From a checkpoint of a small self-supervised audio encoder (BEST-RQ): muon at rate 0.0019.
Rows from block 4, named by matrix and row number. Each number is 500 + 40 x the weight over the matrix's rms, rounded and kept within 0 to 999. All counts start at 0. Numbers have three digits each.
# weight_ih_l0: LSTM input weights (gates i, f, g, o stacked) (model.rnn.0.rnn.weight_ih_l0, 1024x240), inputs 144-191
weight_ih_l0.326:455464448500500500500500472484500544540396500500480508500454500500500484534540500500500500454500424544480500500500531589450525500500521413500409
weight_ih_l0.327:560536490420500500500500487458562500411468421500538520532500417435500478500500500434562500549570591500500448500386468480500469474500531527447516
weight_ih_l0.328:500537500500500462404418526429466500500617500468500456532547500552500500448500439549496500500546451500500500481500554500500582572547500500500420
weight_ih_l0.329:400524500544500500500500500561521500399547500500500516500546500453500500500500533582500555405596500500500500477500500448563529529500558500449500
weight_ih_l0.330:501500431531469500486531437551500500500467429500500500500421620500557500500463500500431514500535470531500500448548525500413460500500500440638500
weight_ih_l0.331:500500500500576420500602500500447527469500500538451460500582527389500500566500500463500471455570539500571500500500500500465566500581555500439508
weight_ih_l0.332:439500500500481551500630500500625500500500500500500500451500500439457473500500516500500454439474444500500479473500500563500500468500500500491502
weight_ih_l0.333:532500434500500425529500461500500500472515563562402461551500577538508489500500500500401500500500500500566500500446533500453549445500462500500500
weight_ih_l0.334:488500500551563500500500500500500461536500547500572565573607513500500451500500500540434500411556480500500500517500442500523552455618500483500500
weight_ih_l0.335:550549428500500563588500500435430552379467453500500523500500426500442500608537460500508532518588500526500577500419519597500544500500500500401503
weight_ih_l0.336:496446500493500594578500478500500500500476569500419500455481452500500500500500591500500428504473500500500500602500549549500500476593500500500500
weight_ih_l0.337:500465430500442500530487559500566500500389500432559500500543455468512500591500500500500504538530500500500553542476500500455543500552500503463500
weight_ih_l0.338:500479500500554500500462500500500486500500500475599539494496500500500464391466423558500478394570575559500500500500613512509500500435500500500500
weight_ih_l0.339:576500403500500500500500570456422500548491454500556500601568500500500561500500500500500471500500542500598475422441500587500470500500500591545406
weight_ih_l0.340:449524427510431500500500556500500446500474468500536421500439495500500500500461500468500500556500444500500554553440500500500500548651500500500403
weight_ih_l0.341:500480436433449500449500500548500481500500515500500403500500460454556500489500500500584462500500527577500544500500500500500434599561559500465500
weight_ih_l0.342:500548500500548500483477500500500528500475500500445500547456500500500534485577500538500500587500500500500416579466633500446500539500534537500447
weight_ih_l0.343:500576443500604560594592500500462500500484453463451464577421485500426500429500500500500496500448502458500500500334464380500500500564500500500421
weight_ih_l0.344:534500500521422419500455558500500500500500571500500460500500500460536500500411500500518500500500477538463500500563524500575500497500496475515500
weight_ih_l0.345:592500410500500500500500500571449500403462500500416500538500530508600434459534500500500488540532469500500500481500502466489500500453500556500571
weight_ih_l0.346:543500393532579542465567431500521500500465500500500442652500509500547500457500500468500550425500546479500541500492471500481468500576442500500523
weight_ih_l0.347:453471500500500557500500500518500500500500500404433500427431500542489500500500500536640401528447543500500580500500500440500522474500553552500553
weight_ih_l0.348:476500500511590500531528500500500557526500393500500391500500500500487564500573500522500549543438483500529543573582548500436500500603500566500462
weight_ih_l0.349:500500416500516500500477500608556526500497500576456370576524451451500500500535403500483540442500500537500500500423452500535524591500500515425474
weight_ih_l0.350:553551456500460454409583500500545472500500541500568500500562500519500500402500500500500456500500524500568500500500500459500500500540451500500415
weight_ih_l0.351:500549466595583541500551500500500500510462500500544500500520459558500420443552463500500500500580500433533449500480500500500589500500555389500614
weight_ih_l0.352:500500500500500544597547437479538500500572415568500390500500500440500500500500500500483500484516500500444500565500510463461472483450535474500500
weight_ih_l0.353:500567500500500551500428462603500500500462525500500432548500619500431551510555442500500461456564500446543500500434500500500500500481542445567531
weight_ih_l0.354:500407408482551637546564500475531542463538455547477418542469590500539520407500403522503438500500500573442542482500515562500568500500530381452500
weight_ih_l0.355:500550454535478500472500500500500500539554500559500463479500500500500500540500500500500469500500500500500474500451444500500562500561500500500530
weight_ih_l0.356:530500425451500500562500565468614460544500500500566500581500470500553536417500542574485500500524527429452601549529536418500518500570512500420500
weight_ih_l0.357:500500500553547500380545500500500500500549500500579500500499500477524536500461500500500558560432425500500500500446500537500457500555436583613490
weight_ih_l0.358:500500500500576577500500513526500499507450500547561500539541500500500500554500500524500528580500500500661540500528500500522550455500500489540433
weight_ih_l0.359:500500459468541500500500500501500500413470556500515470527588703500500477460500527500532560458500510500483500500560500536469500500616500500704429
weight_ih_l0.360:500550500538500500571447500484444500500500500500480488526500500547500500592524500433500560500572510540582548512500441500533463500510442475500500
weight_ih_l0.361:544500500500500500500564500500604500500500500605593500455500500441583500500500500500500500500494546557545530420487577500500500517500528500500500
weight_ih_l0.362:466500468432446567500564500500500500500470500500534551533500546500500474476500541500500500609500498500500500500500500500500500500500500433500344
weight_ih_l0.363:444498500500577545500500479615429475500500500500472552500390440495500469487500500500533422500500467490579537482453530603483476500549500476445500
weight_ih_l0.364:500546457478443472427500500529516549639592373500554457500500596538481500393500449500500560497500500543571566500500500464467569536463538500402458
weight_ih_l0.365:516567500625432537449500500500500431545462500500500500422536500516500595500500630500500500534500500471500500500500500554500500500500500454444477
weight_ih_l0.366:500551419438500462450552500500447446500500500649467479500500500442500502500500552479569500500500500506545516500411507536500500471491547601461500
weight_ih_l0.367:537500401637500552348576500500500500532489500596500451586500540500503500500492500500465500500434464500519574514534500500428500476471467423519500
weight_ih_l0.368:500500500500520500488500500500500500500509500436429500500500475475500580500553500500494458560473571539529593500422500490470469540500500533466500
weight_ih_l0.369:488460440500518581445500410471500500582500500468429500627382488500532561468500500477392500500496500562501500500500500500500545500500500500406500
weight_ih_l0.370:525474485500500532500503525500500541500500500500500500500422500509599500500500500500443570492500509500544444426500451500500500500500500500500500
weight_ih_l0.371:500568500450615480430500441500500534500500411624483500500500615500531605469500500500586500500561500500500500500500500553513500536540500561500512
weight_ih_l0.372:500500500507449503500500450596500534500529524500500577488500582500500467500500500500500502500514500474573500500500449500500500513500469500478408
weight_ih_l0.373:500500413500613500500571518494500437500549500500500467500500500500417442500500500434500500457485500500689500500500538431472500500500496500543591
weight_ih_l0.374:500500492501481500500491500500589500540538473500632500500456500547500477562500500578430500500500500500432477500428500500441551615500500542500393
weight_ih_l0.375:507500448500500605500447513500547576500471555500516435500500500581500500523500460500469397500500414573640529556500440391501512476500500474580500
weight_ih_l0.376:500500500551436500500500500500500500500569532500500546516563500500500431500500500488500500500560414500500500537500457521529643461536500500479489
weight_ih_l0.377:500500500464551507500500523500500413500377500457423500428500500454565475500415464500500446500564489500500500495449528571500560552526500557552500
weight_ih_l0.378:500546416500549549500540500500493513458442420476409472559500500500526571500500500625500500500566500443500450500500500500500514500500426550500554
weight_ih_l0.379:523500470500449545475500500500500468500437500500500545409456500592534500454452500500516481500500500500570500434500500500500535421500456539500458
weight_ih_l0.380:543591500500500500500500500562607500500500500500559531500500533500461538505500500649506500500500580500500500517428453500500500500500470609500500
weight_ih_l0.381:512500450500500500500435500500500500500419486500414406500500500500606500500500500500499500465500500500516523500500500500558585581500500412500500
weight_ih_l0.382:584463500591473500399438500500500584500500451433564500522434444545452586465500520555541500583533563432543500500500500500500500500500500500500500
weight_ih_l0.383:500430500500473546517469537431500443500476507544500500500402432430500573466500500509421477462594558500545500500463456500500506500401500500443463
weight_ih_l0.384:500500447500518542458500533500623426504595500500610500525522500555473500511500500500432459500500581519567577383500478500591500542500500500500500
weight_ih_l0.385:500500474551467500573539548546580500500500500500510500451500500500500500575500500551429500500450500500500611442500577508569451558457500500420449
weight_ih_l0.386:408500460534532500500495500500498442500470466526500500479500470500590577565500418500437500500539556532500500500439500433500453500500635538475457
weight_ih_l0.387:500463500500500589500500527500500500488514435500500500423500500500500523500500500500500500500467500500473453615593500500500500500500500557562500
weight_ih_l0.388:555500500500500515520571460357601500439415500500500500500500500500500500524500500542546500500500500500500500601500517457500500500500500500500518
weight_ih_l0.389:500398335500576500474500500591500500569474500503481422500500482500502532545609555445548525500493439500500500546449500499500500449546500468500500
weight_ih_l0.390:532558500500624531562564500500500547519500535500500500500431483537500500500500500464500510500500500500500500410500463500446500547526543470490500
weight_ih_l0.391:500500500511500570500500500500526500442466451422500500500500500598500469500449500575500475466538500500554457500500522571471500500592484500614599
weight_ih_l0.392:532532567587500500500500484500500500462512549500527500500500500500500476436540534478549517547459500530439593535476500513574438500584477459437500
weight_ih_l0.393:500500500500500566601480500419500500548500500500641472500441500614500500500524451500500500500500575500589500445465472420500407564500500500413561
weight_ih_l0.394:500548446500500500508510583618484500505476467575521536500500500433575415500500500469473387596500500500542461500569500500562500500500445464441464
weight_ih_l0.395:500500576500500531500500500440500462467500518500543500457478500500458477419500513545538599500454540439500523562411569415469500511500536500500500
weight_ih_l0.396:476500500526500568585541500589444437500500414500500561484551500500500500449516500448500500500500500500418414500414486421381459629432500500553426
weight_ih_l0.397:562611342500500555500500563504557500500500472500500437500476484500500408478500449500500500500479571500451500500500500392412500435533525471458448
weight_ih_l0.398:532500500500500505500500469564538500395500500478500468500500477500500500500541500507544439550551512473500512500483489500500582541489549627500451
weight_ih_l0.399:539500426500500500546431500500500537521500422522500500560525476500500436500455454511500500558500442500583495500500500479500500470606500420500500
weight_ih_l0.400:500578500528460500454500595500500500475500474500500500500508500477500412500594548500500500500523464479500554500500415471519500500500500474500462
weight_ih_l0.401:557578500432574500500500500418500448522577500500500498500500500473500500443500500500500500500500546500554484436486482500500429492448500480500500
weight_ih_l0.402:500500492503463500500518500497500500500500500500462500413444554450549500494458427533415430531500500500500500500552487559500500500500484512543514
weight_ih_l0.403:439572451557507500434602588547433500500483500479500500500513457477499500500500537549525500500553500620500415500472500500571460500500500500500409
weight_ih_l0.404:500510443520604500500500429500585500500500500500530500500556403500551500381500500482500599500500500500500630500500500622500500500519485500500500
weight_ih_l0.405:445500428500520536500514500426500500500500465500441442457470521500500473500500500542500500446549485441500447500500500500428500500472500500442500
weight_ih_l0.406:475449404500479548500500500500570500500500500463500500500519558500500500500455500513500500414590470438456500500447500500583500474500572500466476
weight_ih_l0.407:500599456500590575500500573571514543500539534500500500500500500500446519500500500566405390500500543512500461500500500500500581597500500500398500
weight_ih_l0.408:574500465500525455500500452500500500459475500500569536500559500489500500500500453548465452434500500401638586551571500471500558500430500500519500
weight_ih_l0.409:500500500500526500500500467500500500500500446500500463474552450475549538500572500521417500401614500472492506500491450567500519500475531572500437
weight_ih_l0.410:470575500500457468557500500500500539500576500546491500424500472500500629500500500500429500500469553500468428500535500531500500500600500577500500
weight_ih_l0.411:517567500500500500500470500479559500467527462500548524500418500500548500500500500532573500500594500500500519500593500500576500500533464483500500
weight_ih_l0.412:500500427500570591517500500545500472587500500502603493500491438500480500472473500500500425448474500540562471500455500457582567500527500608491459
weight_ih_l0.413:500500500500508500573553530563500500500480500500500500500546500500541566542472426500544425518500500540500500500500516500522500500500480500539461
weight_ih_l0.414:500473445500500500452522632439488407500448411557564483500500490500500394566563500500406500500500500500554562477500402500468532447500500500500428
weight_ih_l0.415:557500500500500500475556500411597500500500440439500500534500500500502500500597561500500500607500500607500500398529500500500500481511500374500500
weight_ih_l0.416:500500453416500500500500635565565500500471406500500513530438500500500500500500471500500461500575500471500543500466560591471500500500552422500427
weight_ih_l0.417:500500396500478552500500500440500452420500500500462591500500501483500500500500500500621500500518514544500571529500527577566500500500500427582410
weight_ih_l0.418:500500415589500500500500566500487500500479482500500500525400500500500454421500500451432565522451520431452500424500539500414500500382417459500552
weight_ih_l0.419:511526500460500561436432500500500500500500547485500500571500560545500467457500576500445500526491500566513500500464511500423442500494470623500500
weight_ih_l0.420:450500500460403500500412500500558500500463500500498500500500526525523500397500563500556521541574500500500500427453454500475500486500525500500548
weight_ih_l0.421:500500480592451500435500500573500487500465468500500500443500463500511506457500500576436501500500564500500500436569539435483437500565565500596500
weight_ih_l0.422:500552438500439500470500500483553500500521522500500516408527500396474464455416382559500500500500500500469500500500453443532500500500459546500431
weight_ih_l0.423:421458444500467586500500563550500500534500500500500443523500500534500500522431500486500426538540559500442465500464500500500500543537500500500500
weight_ih_l0.424:500500418544500500500513500532595380500497416500481500500615442500500500457501500500500500500422451500602553482500421500613456500554459543417500
weight_ih_l0.425:474500448456566500500473492530500500529569470509500500500500558554516529470408500543536500500500500516472598436500500516500464412581500500523500
weight_ih_l0.426:500500500500478500500500500486564500471500527500455374500500500482521500552500500525500540500500500560549497500500563457455500593500434574500492
weight_ih_l0.427:500500500582419500459500500500559547500500500500454500500500519467500525500500527500500534500500500500500453421433500500417542558500454500562484
weight_ih_l0.428:496632445500434500463528421500500556480414541500500563500500500551555500583500500500456448500500500500554438500564513500500500550595500500500500
weight_ih_l0.429:563500500500500633500500500631433500500500500500500500575500500500500500439450500500476553453473500500500558422433539460500500541500500500522399
weight_ih_l0.430:500481500442500500450500500500500462497500468482500500412427448500500587394500423500500558500500500473548500500470500500500500500500500528422528
weight_ih_l0.431:500500509608500510500427500559551466500500500500587506500500425500500568454500420500500500375500546480500500500451500534500514522530520500482500
weight_ih_l0.432:500462433500500533467601528500471489500500456510500500422440500558500493446500541377437435500500500444607447500500470509500448500523461460500500
weight_ih_l0.433:502465500500500479500437502500500462500500605500465500500500500500500448500460520471527511478500500561500500500575587500500500407511500500500463
weight_ih_l0.434:500500500455529526500500500551500500500433500430500500550431446500550500500500391504482500500500500500500456441500500500541500500500500440500435
weight_ih_l0.435:500500500568466500403500500500703584548425500453500500500500512523500548500500426553481500489500547500500500500606468428594395500500528461500500
weight_ih_l0.436:430500471500480543500552500455532500448466437500500500434500452449500417482557583500604473500563500530538500459500511500500500500564500452535500
weight_ih_l0.437:458500500450500539450516455510440500500500500598500524498544500500500570500500500569514490500437510500543500500425500500538500500500500500500474
weight_ih_l0.438:500551500500500559500500486500480478500446487522500500598576430523500500500500461500500500522500444500604500509500437500500500500536575500500500
weight_ih_l0.439:412500459423500500500500500500446563500461381573545564494500602500464500500500500515500466500438505549596555500488500550433560535500502463537480
weight_ih_l0.440:500500500519533554500370513500500500416418459536476500445480471500488500500500409500436482500544600500454500471500500500581523500571506500500522
weight_ih_l0.441:586500482500430588500557590528500400500500500500556455500514527477500500500500500500500500555556500549500500500500435521500500500500450456426454
weight_ih_l0.442:500500450554496469403500500500500500546500500500471500500428500488539438403437500442500550531500536500500500500500511477535500500443563425500500
weight_ih_l0.443:473500454500500500402544500500500500500465555500385500500500500500500500500500463524500551500500500524554470500474500500500600542500500500500500
weight_ih_l0.444:500500473460443500479500477567500500500500500430500500587500618499545500500516485500500580500557500500500487568413482500500500540455589500500518
weight_ih_l0.445:500548458444500545582428500533500500522500455500500500500485428481567500458500500500471595500500500576532438423500500534577500500522500541482506
weight_ih_l0.446:574500476607500500500423500500500521500439500500500500500500500500438469500500417494500500519500500500567500500445458558437476518547410539500553
weight_ih_l0.447:427500439438500500592500542500500500445506500477450523477500500520576500489500486559500500427500500500547424512500500530453544500500500426620500
weight_ih_l0.448:469500567457500500497522500603500519500423432567482500500446447437500500500564500500541545500435579581485564553500605500532498468500500500408500
weight_ih_l0.449:500500500500500500528500500500499500440500500509493500500500524544542500465563542500500500556500475500500531471500500500458500500538500458500500
weight_ih_l0.450:500443533426486450500578541500500458500500496494500455500500500500500546476500429500570500456449500550549500471532518500486500500512500500500510
weight_ih_l0.451:500500466500466468500517566553546500542435500500537453488556500500500500423488500500546547473505592500555500500563500500537557517533460550522550
weight_ih_l0.452:396473432623588500504552500393500500500446500500593500500460500500479518500511500500514500580582500560500576500500540500500470465530500433500500
weight_ih_l0.453:455500500500463527544500525500500500500500500500524526500461500500435560563580500551500497500500500500548500500500521500500500411500522500458500
weight_ih_l0.454:500514447500500500535556484457500473487500500470500443460500549589590590493468483500608500500580562603526590500500561450500500524500502564473531
weight_ih_l0.455:500500500540500500500453556500400500500500554486450500500410458497500517500489519514500500456452577500538436481524560562500490500500500500500558
weight_ih_l0.456:579524500491500500391451498565500500500564529548500464500492500465500444500529388500500507500500557431500380436500500484517550539511546557500500
weight_ih_l0.457:500500500500535500500500482532500504500500520542421421525561500451500500421500500576500457500538528452500500500448500570417500500500500497500500
weight_ih_l0.458:531500409541500500500500477500463500427464500500523500500500500500508474485500431559500500500456500558577500500500572500500360500500500500426512
weight_ih_l0.459:500500500500409441500463500461500478568466580500500452500527526500500500500500589592500500641494518528548570570465500462500466500500451558495500
weight_ih_l0.460:443500393539540500500500542500462500500500500500525518459437556500500500500500500517556462500536500500500500500500576500475500545611500586386500
weight_ih_l0.461:553518500500552561533500459500444500540500542500500500555500500539562500500500538440500445530530604500500533500465603541500500500500500500500500
weight_ih_l0.462:500417500596500573465500534562500462416452500500500500500500536500500500500569500446500415500577517500500500500465464500460500500500500500548476
weight_ih_l0.463:526549568500473500561363413451453500500521560500528462558570439500500500500500532500500484500538561560514549501500553415446556562500515500500500
weight_ih_l0.464:468500377492641500516500500493591500500500500500543500500500552500531546512500583552500430500462539500453573442500438543464424500500500500500500
weight_ih_l0.465:491500568573440500449500444500500472500500500445500500500422508500500527542500435556584500500500500500500500500568500500465500500500616500447500
weight_ih_l0.466:500496500500430541533447436500509500436500536442542500500529406536500500468500555500500500500500582410500500500500580500621580500500500500500500
weight_ih_l0.467:437500453500500500500500473429500500500493390500414456514446565500463502500500500474444500500500500568521522500441464509577538500532500500516431
weight_ih_l0.468:437500500500500527500476500500434556500500340541552473500548645522579531458483502500500508464500569500500523500570500500576472443500500510580500
weight_ih_l0.469:500460500441500500477475500500500500523500442500500470500500483500500500500565447500475500500500500560500475575500575401500500447500576500500436
weight_ih_l0.470:500508427521500547500525429500500554500500500500500500630500500406500437500446583500500445500500453500500394500500500574500500500500459518500462
weight_ih_l0.471:500500500492522500500500500500500560500460456542500500453500416500500444500500500500439460500500489500578491441592549500500476538500500531500500
weight_ih_l0.472:500500430500501532560500442581449457534500424475500538414500500553500529485500452500556500539500500415500500553451546500420500577479463500500551
weight_ih_l0.473:422500421505559500500464500579509446500563447500474451500429500500500346500500547500500500500541500500588596481429500503448500500500581500483500
weight_ih_l0.474:500480413500539571590500500388500437500445500500481500407593500580526515575463410475613492495535500500645500500500500500570500500500500500500432
weight_ih_l0.475:419500500506467408529562500582579537550500525500500500536500518500500500500456500500491500500500500529546549544500500423500500604500517500556433
weight_ih_l0.476:500449500500481500592471548565500513425500436500550500500500500448517500456500519500500500500449500500500500500460521500500500535500500429500500
weight_ih_l0.477:500500445500500457450500500473500585500500516469500500457500500500573500500500468500542500500500479469590500500478540500515500556500500500525500
weight_ih_l0.478:500461503500434500553442509570500500500534479561500500500488500500447500500531466500500569469500624540525500430498450450500500500500424500597500
weight_ih_l0.479:500500500582500500500500521481500500417584500500500500544500500578500558500547500504471500500548500457500455500500435556570500500500435533500500
weight_ih_l0.480:578499500424500500524500500528500500500500476500500485500500500411591459500500500500500462488607500500571500500500522581613490555585590391445500
weight_ih_l0.481:500463404500500500500500449550511517572463500500408528500500559500500500500500596653558374500478500521500500538477606500554500500500500500484484
weight_ih_l0.482:467500500505500603483462483431500500500500474529561500495500500534446429446416500552500562500522505500500460500500500394471452500500500500433500
weight_ih_l0.483:500500397500526546543553568553560432500500500500486500500500626500514552503461500467568514418547500500500551500436500500500467500500500472500500
weight_ih_l0.484:500500500442504500433500500490530500551500469500500523584391500583500500484465431500532500403441500450574511500554459500547500434424500558565500
weight_ih_l0.485:500486500500500437513500500500526492500500500500500500500500563567500500500500500526611500500500448510448500487500538469546566563500476500500537
weight_ih_l0.486:500466422544571508500500444500518542546500500453500500500540500464500500500532569508440500500401500458500417378500500512580500537500467500500495
weight_ih_l0.487:597543500606525498500453510500542500440442553500500424539590530500500500500478438500454498500500564500589442500443500500500445500546519484500471
weight_ih_l0.488:500500500604500500500481525500500418575477556500580551500500492432500450519419452500544564555641500500500500500439519500500500465500536531500500
weight_ih_l0.489:500500475445565471500505500500564500500500521500500517468500596592465500512500500500456500500500500500526500547505456500514500500500559534461500
weight_ih_l0.490:465500472500475500454500452500413467528500500500500571500550500462559500500548500500500500482485571505500500500500542460500414516500500525363543
weight_ih_l0.491:500457466409461500500500500500500531500442500500500500449500479542500481454500534500441463477500500497500500500500503500572500500500531583500500
weight_ih_l0.492:500508500500473500500500500500424430500582436500560500500500500546457515500500540478467500480500500538540500582500549500500441529544452500529500
weight_ih_l0.493:532500472500608500500500500577506494500500500500500430531500417500458500455550500379500500490500469500539500418506497527500573504549561500500511
weight_ih_l0.494:500500500570500584500500531500500442500500462500420455529500500486513500500576500500500500500546516500500500502574500447500500500500500500590500
weight_ih_l0.495:554458576500500500464617550497500461424524447500478547500500465500469500500500500431551454500500500500500565475403500479500500564500500500543500
weight_ih_l0.496:436500500500489500500500500500500476500500437500500500500500500500568530444529404500500500451553500500585434500500500559500500586500500500500585
weight_ih_l0.497:565500454500456473524519500529525546500528500500500465589500523480563546446555500548500463526437489500500500438524500500500453500573539471503500
weight_ih_l0.498:562580500637500500573618513418517517500473507500528500406429500500534500500433500547500437500494587582457431534500500500500549500545500457553500
weight_ih_l0.499:424501470500500388522500500500500500500514500419500500500464500553500535500494420514500500500500500591500500500458559461500500558500500500550500
weight_ih_l0.500:500500423550514500500475500457500436500582500474464461500500414500465500546500500554543500564445500500469612463500510557592564500616500533560500
weight_ih_l0.501:558500500500500420500500469500472500500452500500500588500500500576519511462500467500569500500580542534562500537508500482577500523505500500396500
weight_ih_l0.502:474500421500500500500500492472500529543500433480500435557443500500454529500472500510500422440500553500597553588444500500394500500500524595630525
weight_ih_l0.503:454450500500500488595500515500500467538500500514500565500500532500500528500500500492500500500504545500598571567500500459538500500438500500549500
weight_ih_l0.504:517500515500491489500583500500500539481500480500390598500500434485458340500494500500539536445533609500500500573460487545500500541548500404445479
weight_ih_l0.505:500512570500500500577434500500530500486474522500550500500500424500500471500500500445500458540527513511500500433500542459520500468500473500542500
weight_ih_l0.506:500500544582500500382436500565558585500500412500418500500550594500592529540476457558465500500554616462570490500500426450464500473589500574500429
weight_ih_l0.507:403500500500500500500500474500500453500500500500500423500571394520500500466500500500500541500572500474491500457432435534530500577500500500408574
weight_ih_l0.508:500500560500446500500590500500544547454500500500500500464550519496616500450516427500435500512605500500570500500460500411527500427563457409521534
weight_ih_l0.509:500492483500500521527500418542587465443500496481500500500447500500577500500527447500544500500500500500500500500515538462500500454500559529449468
weight_ih_l0.510:500500500540406477500500494500500524500420439546500562500500500563500466420500532511431442500611500594500500500500490469427405549500500507535528
weight_ih_l0.511:518511500550500556500500534550500500500410556560500450500500500552438468500605500500462536500482500494500444500500500565449500500500548500488500
weight_ih_l0.512:500443477500532551417532500500559583500599500536559506500474444456500500500446460514526438567500476500429500524462500537550512550462500500555500
weight_ih_l0.513:500500500536500500626447500455536554500565492539446432500560425586500500533500500500500500546549500598500500500466500500502508500500500453533500
weight_ih_l0.514:500500494500452500524500500536500500506500467521559500496500500562517570600562489500500409408449565500500442500500500500500500500500500500527500
weight_ih_l0.515:500500500500500432447500551453500500581522614476580466458568543500500500511513500500490500429500565442500500503504432500500500444500427467500456
weight_ih_l0.516:500500541500481451500500500458500500500455489500438500524500446472500500531500500429500500406500500500485500457546500465500569500433500416500562
weight_ih_l0.517:500516500500407460402405548500500486500547566500449500479495500500443497514500500500500533488500524446550500500500500500500426443500544477571500
weight_ih_l0.518:492500502457500577526549488500500500500518500550567500500500500553533500492500500500500500500500500500500500547419519526500535500475476534500462
weight_ih_l0.519:500543500500508579514563500500546556522500573481500461500458500500438500549500549500500563384446500455500500500529500514512536500500454500437500
weight_ih_l0.520:500500502433500500500500500500547500556500500456577450500527522500500500500500500560500500540480458495500500500500479591500500500443520500484458
weight_ih_l0.521:614480500500541466560503500479500452453500500548468526554619548488470433500500515500500469500439474500568494500500450535456537500521500500523540
weight_ih_l0.522:500500453500500525500500500442532500483500429464500500599500418500500500530500476448500379500500500437426500500500500500485500414527541500500500
weight_ih_l0.523:500558500453525479434500500500477500500500500500549573500500590537510500565500500500461500466500500500494562500563528458500500503456501447500500
weight_ih_l0.524:500432453467500500483500500500500491500500500517439550500472500580519461500500500578522517523531500559452458569560500482500407571522527500500444
weight_ih_l0.525:500457500500500500490511500501500500500496500500500470540500500580500430434500500466500417472402500500541443535538500500500500556500528446553500
weight_ih_l0.526:528500500500500500522500509589449445415566500489483478569467500500500500500500514500449500540500524535500500500500549464500500500500522500462569
weight_ih_l0.527:531500500500501500500473490587446553530488500500500491462536548500500454500468500546500557500440500500430500521577500500506500490500461500558500
weight_ih_l0.528:500440500500500500500540500500500500500446500500500549500588500500500500500500524466509500467512500497500570500500500385580515500500500443490508
weight_ih_l0.529:530481500453500484500477500568500500500465423533529500424530500520500518500500500578457530500500466500500458437500500567540459500438500489500548
weight_ih_l0.530:524500500491500499537500500473500491574435525500500420500500500500500500500495500511552570475500500500500500500425494527500459500500500420441553
weight_ih_l0.531:444405496500500500511496500500500495569500511500500504481526500500500500448500500500488500527563441500507474500431500500428500534503500500448500
weight_ih_l0.532:500500448500500443508589525461500500500545500500500500500495472450454529575547541405500500518500415500587582500547538500438500500548477533633519
weight_ih_l0.533:456500458470455441529426555500582554500500500500500500500500500500439467558445500500439500546500444582500547500500500532500500500500470500500500
weight_ih_l0.534:500456500500474535500500500500500500555490543449492509576500500447445414500500464451527500500500508500387460500598500500500500500500594553334477
weight_ih_l0.535:539533500566544553500528570500487500572438591500528433500500439500500505530500500601500500466500500459500484500500500404425527597470542500500485
weight_ih_l0.536:500517500500500452528474520500500468500548500601422500517500500500500500500500472525465517500500500500527500500500500438553500500500436500500500
weight_ih_l0.537:500500441500534500468500553500556500500429500500519433500500628451579477442500458500454500500500500500468508565450500436430500475457500508500500
weight_ih_l0.538:500522500589539500603500500436500500453434484500500529444469585446576500500500507527500467500608584543570500500528500500466550500500543500542500
weight_ih_l0.539:500500451453431500500494501500500522500500500500455500567452532465500519514579500500422500500500500500490527500407500457468500552500500523392500
weight_ih_l0.540:479535554500477535500500504456542500484573500500500419500500500514548588496500558500500500500420500500450500500500500480464456500456589500421500
weight_ih_l0.541:500500500423481500500535585500500529491500550571459500500595500500523500500500463500500500500500557500500500500500500500500433514500515441500513
weight_ih_l0.542:397500500591557500500515472500553540500535519532520433500593500551500548500466500576500466500500500500555429500500500500405500500521500504442500
weight_ih_l0.543:500612481500500479500434500500500509565500576500546453500500500486500472438526534500457438500500500500570551401537500500485423459500500500562500
weight_ih_l0.544:500500543500500500500500500614500468500500500500481500532583500500552561594500541500500500586560455549500500500481500500500500518560479500500458
weight_ih_l0.545:435481559500478500500483444500500500500500500581500500500395418492500439500500500475516500418500500511518434500500500320471499574500453500462500
weight_ih_l0.546:500525500500500544500557500458532500500449500429500500523500500500500500605474533500462500500500535500500500477500563500535467447604500500500525
weight_ih_l0.547:527564529500524453500455456500500500500500500500416540507520500500492500438566500506500438545500500500425559500511500543500500477446500552464472
weight_ih_l0.548:457500500500391500367575500500500537492500538500500500500479471500538500517500446500500500500500446500538571500500477584500551500500500500553530
weight_ih_l0.549:559455446449415500460518524500437500500452500525496500559500500500509500551439500500500400500522500497528466500451596500500450500543489500443500
weight_ih_l0.550:500522500459503525500500548502513486506506434527451399547456500549500528500500421422500454500518500485412567500530500500500500500500475505563520
weight_ih_l0.551:494454500492444549578436457500500482542500500500500559469537448500547449529500479500524552500516500500427491500483500446500500500460500537500500
weight_ih_l0.552:535500500500522500450500500520444491500500487500529522460500500500580441500576500500500556500461500500500500467500428418485481491564462553523500
weight_ih_l0.553:500500500528500564457500500504530500500500500540521500523500428450500473500500591500500500597500500500560473451500461583440547483500456531417500
weight_ih_l0.554:500500499427500500500501450500445500500474500439553604500500540504500500500577500500500522500500534500438530552455525500540500500500500521500522
weight_ih_l0.555:467504500500500544448550547500545500500500469500548543500500500500538500500500500440448500500471552500500444500429467477500433500500500500383426
weight_ih_l0.556:500500564447500500500480500550495433500486543500500517500500462431500553500468474432500500616541511500500500438500472500508500500560500500489500
weight_ih_l0.557:500500500500539562500420500500536500395500500500500513476500500500500559500500500500530500500500441435500539500500470521528500555575553452509500
weight_ih_l0.558:500500582544500500437454500500582500500500358549500514500500428500500536500538500600500500512500500500500447500500500500500500574500399500500445
weight_ih_l0.559:448461500500500461500420505503542443508470527443614500533532500508500500500553530500500500500500519556483543537456450585461543463500500500396466
weight_ih_l0.560:500500579456488500500574500500500514500481427522481423500500609500534500443547517500500500455500500500500500500375528540590500500500500564638450
weight_ih_l0.561:500454550500500500500500500500594560531518500500527500494437500500500500500531529467500500449500500500523500480500534500543500500500522500500500
weight_ih_l0.562:486500490500545500443577500500500500500500500500500410573500563564454559474500431542500500425404524500625500500500500500442500500497424500500500
weight_ih_l0.563:529500411500500547500500500500500463445526500500480500500468500500500500500451500507451500500500500442500438500584500483500428500467500514395442
weight_ih_l0.564:500500500580552545429538500500543500489500500500500535549500500448500529500500565542500490595508500469425500451500575500614500477500439500500510
weight_ih_l0.565:472500542500530500514605549500500428521500500500500481500500500500500541500500463500467457466500500535465587462537461540533500477464628516572533
weight_ih_l0.566:410500500529579500500500500548530500482456400500500543587500438500500500500461435554500453473500467543500500455450525500500482500483536572569569
weight_ih_l0.567:437500500457544447491500421527491500500543551482500500500502500437500500500500399617449500429500500500592391500536483461459500500493500447416534
weight_ih_l0.568:448561465451447500500500552521500465500580544500445500477500472500504500582500500500500468541445500500500411484529477467443500500527500500564469
weight_ih_l0.569:500500474500500479500566505563590456500549523500496500448432432500500500500446500436510464500500502561500436500500500504553500500500412427462390
weight_ih_l0.570:490500500520500525538500500507500500500500500500475585500557504500500500500500500500411523507536500453500438500500536500483500550500456477540573
weight_ih_l0.571:500427500409561471500500576490500500500500598500500634500453420536500427500494422500500533500500500547498500490500500500500500500544522441425375
weight_ih_l0.572:470500500546568502420438500418500500494538552486601572500429500427500500500482440500518437566500500506500563500500532452452592500500500514491565
weight_ih_l0.573:580500500500500489489500509500500500500500583500500500500500459577500534500550500410571519500500515500492500472500560558437533500500479414720500
weight_ih_l0.574:532500411500500500500546500563500492500540500500500601500357500500500589444500500457450500545500503500579470527577534628500500500500554516498500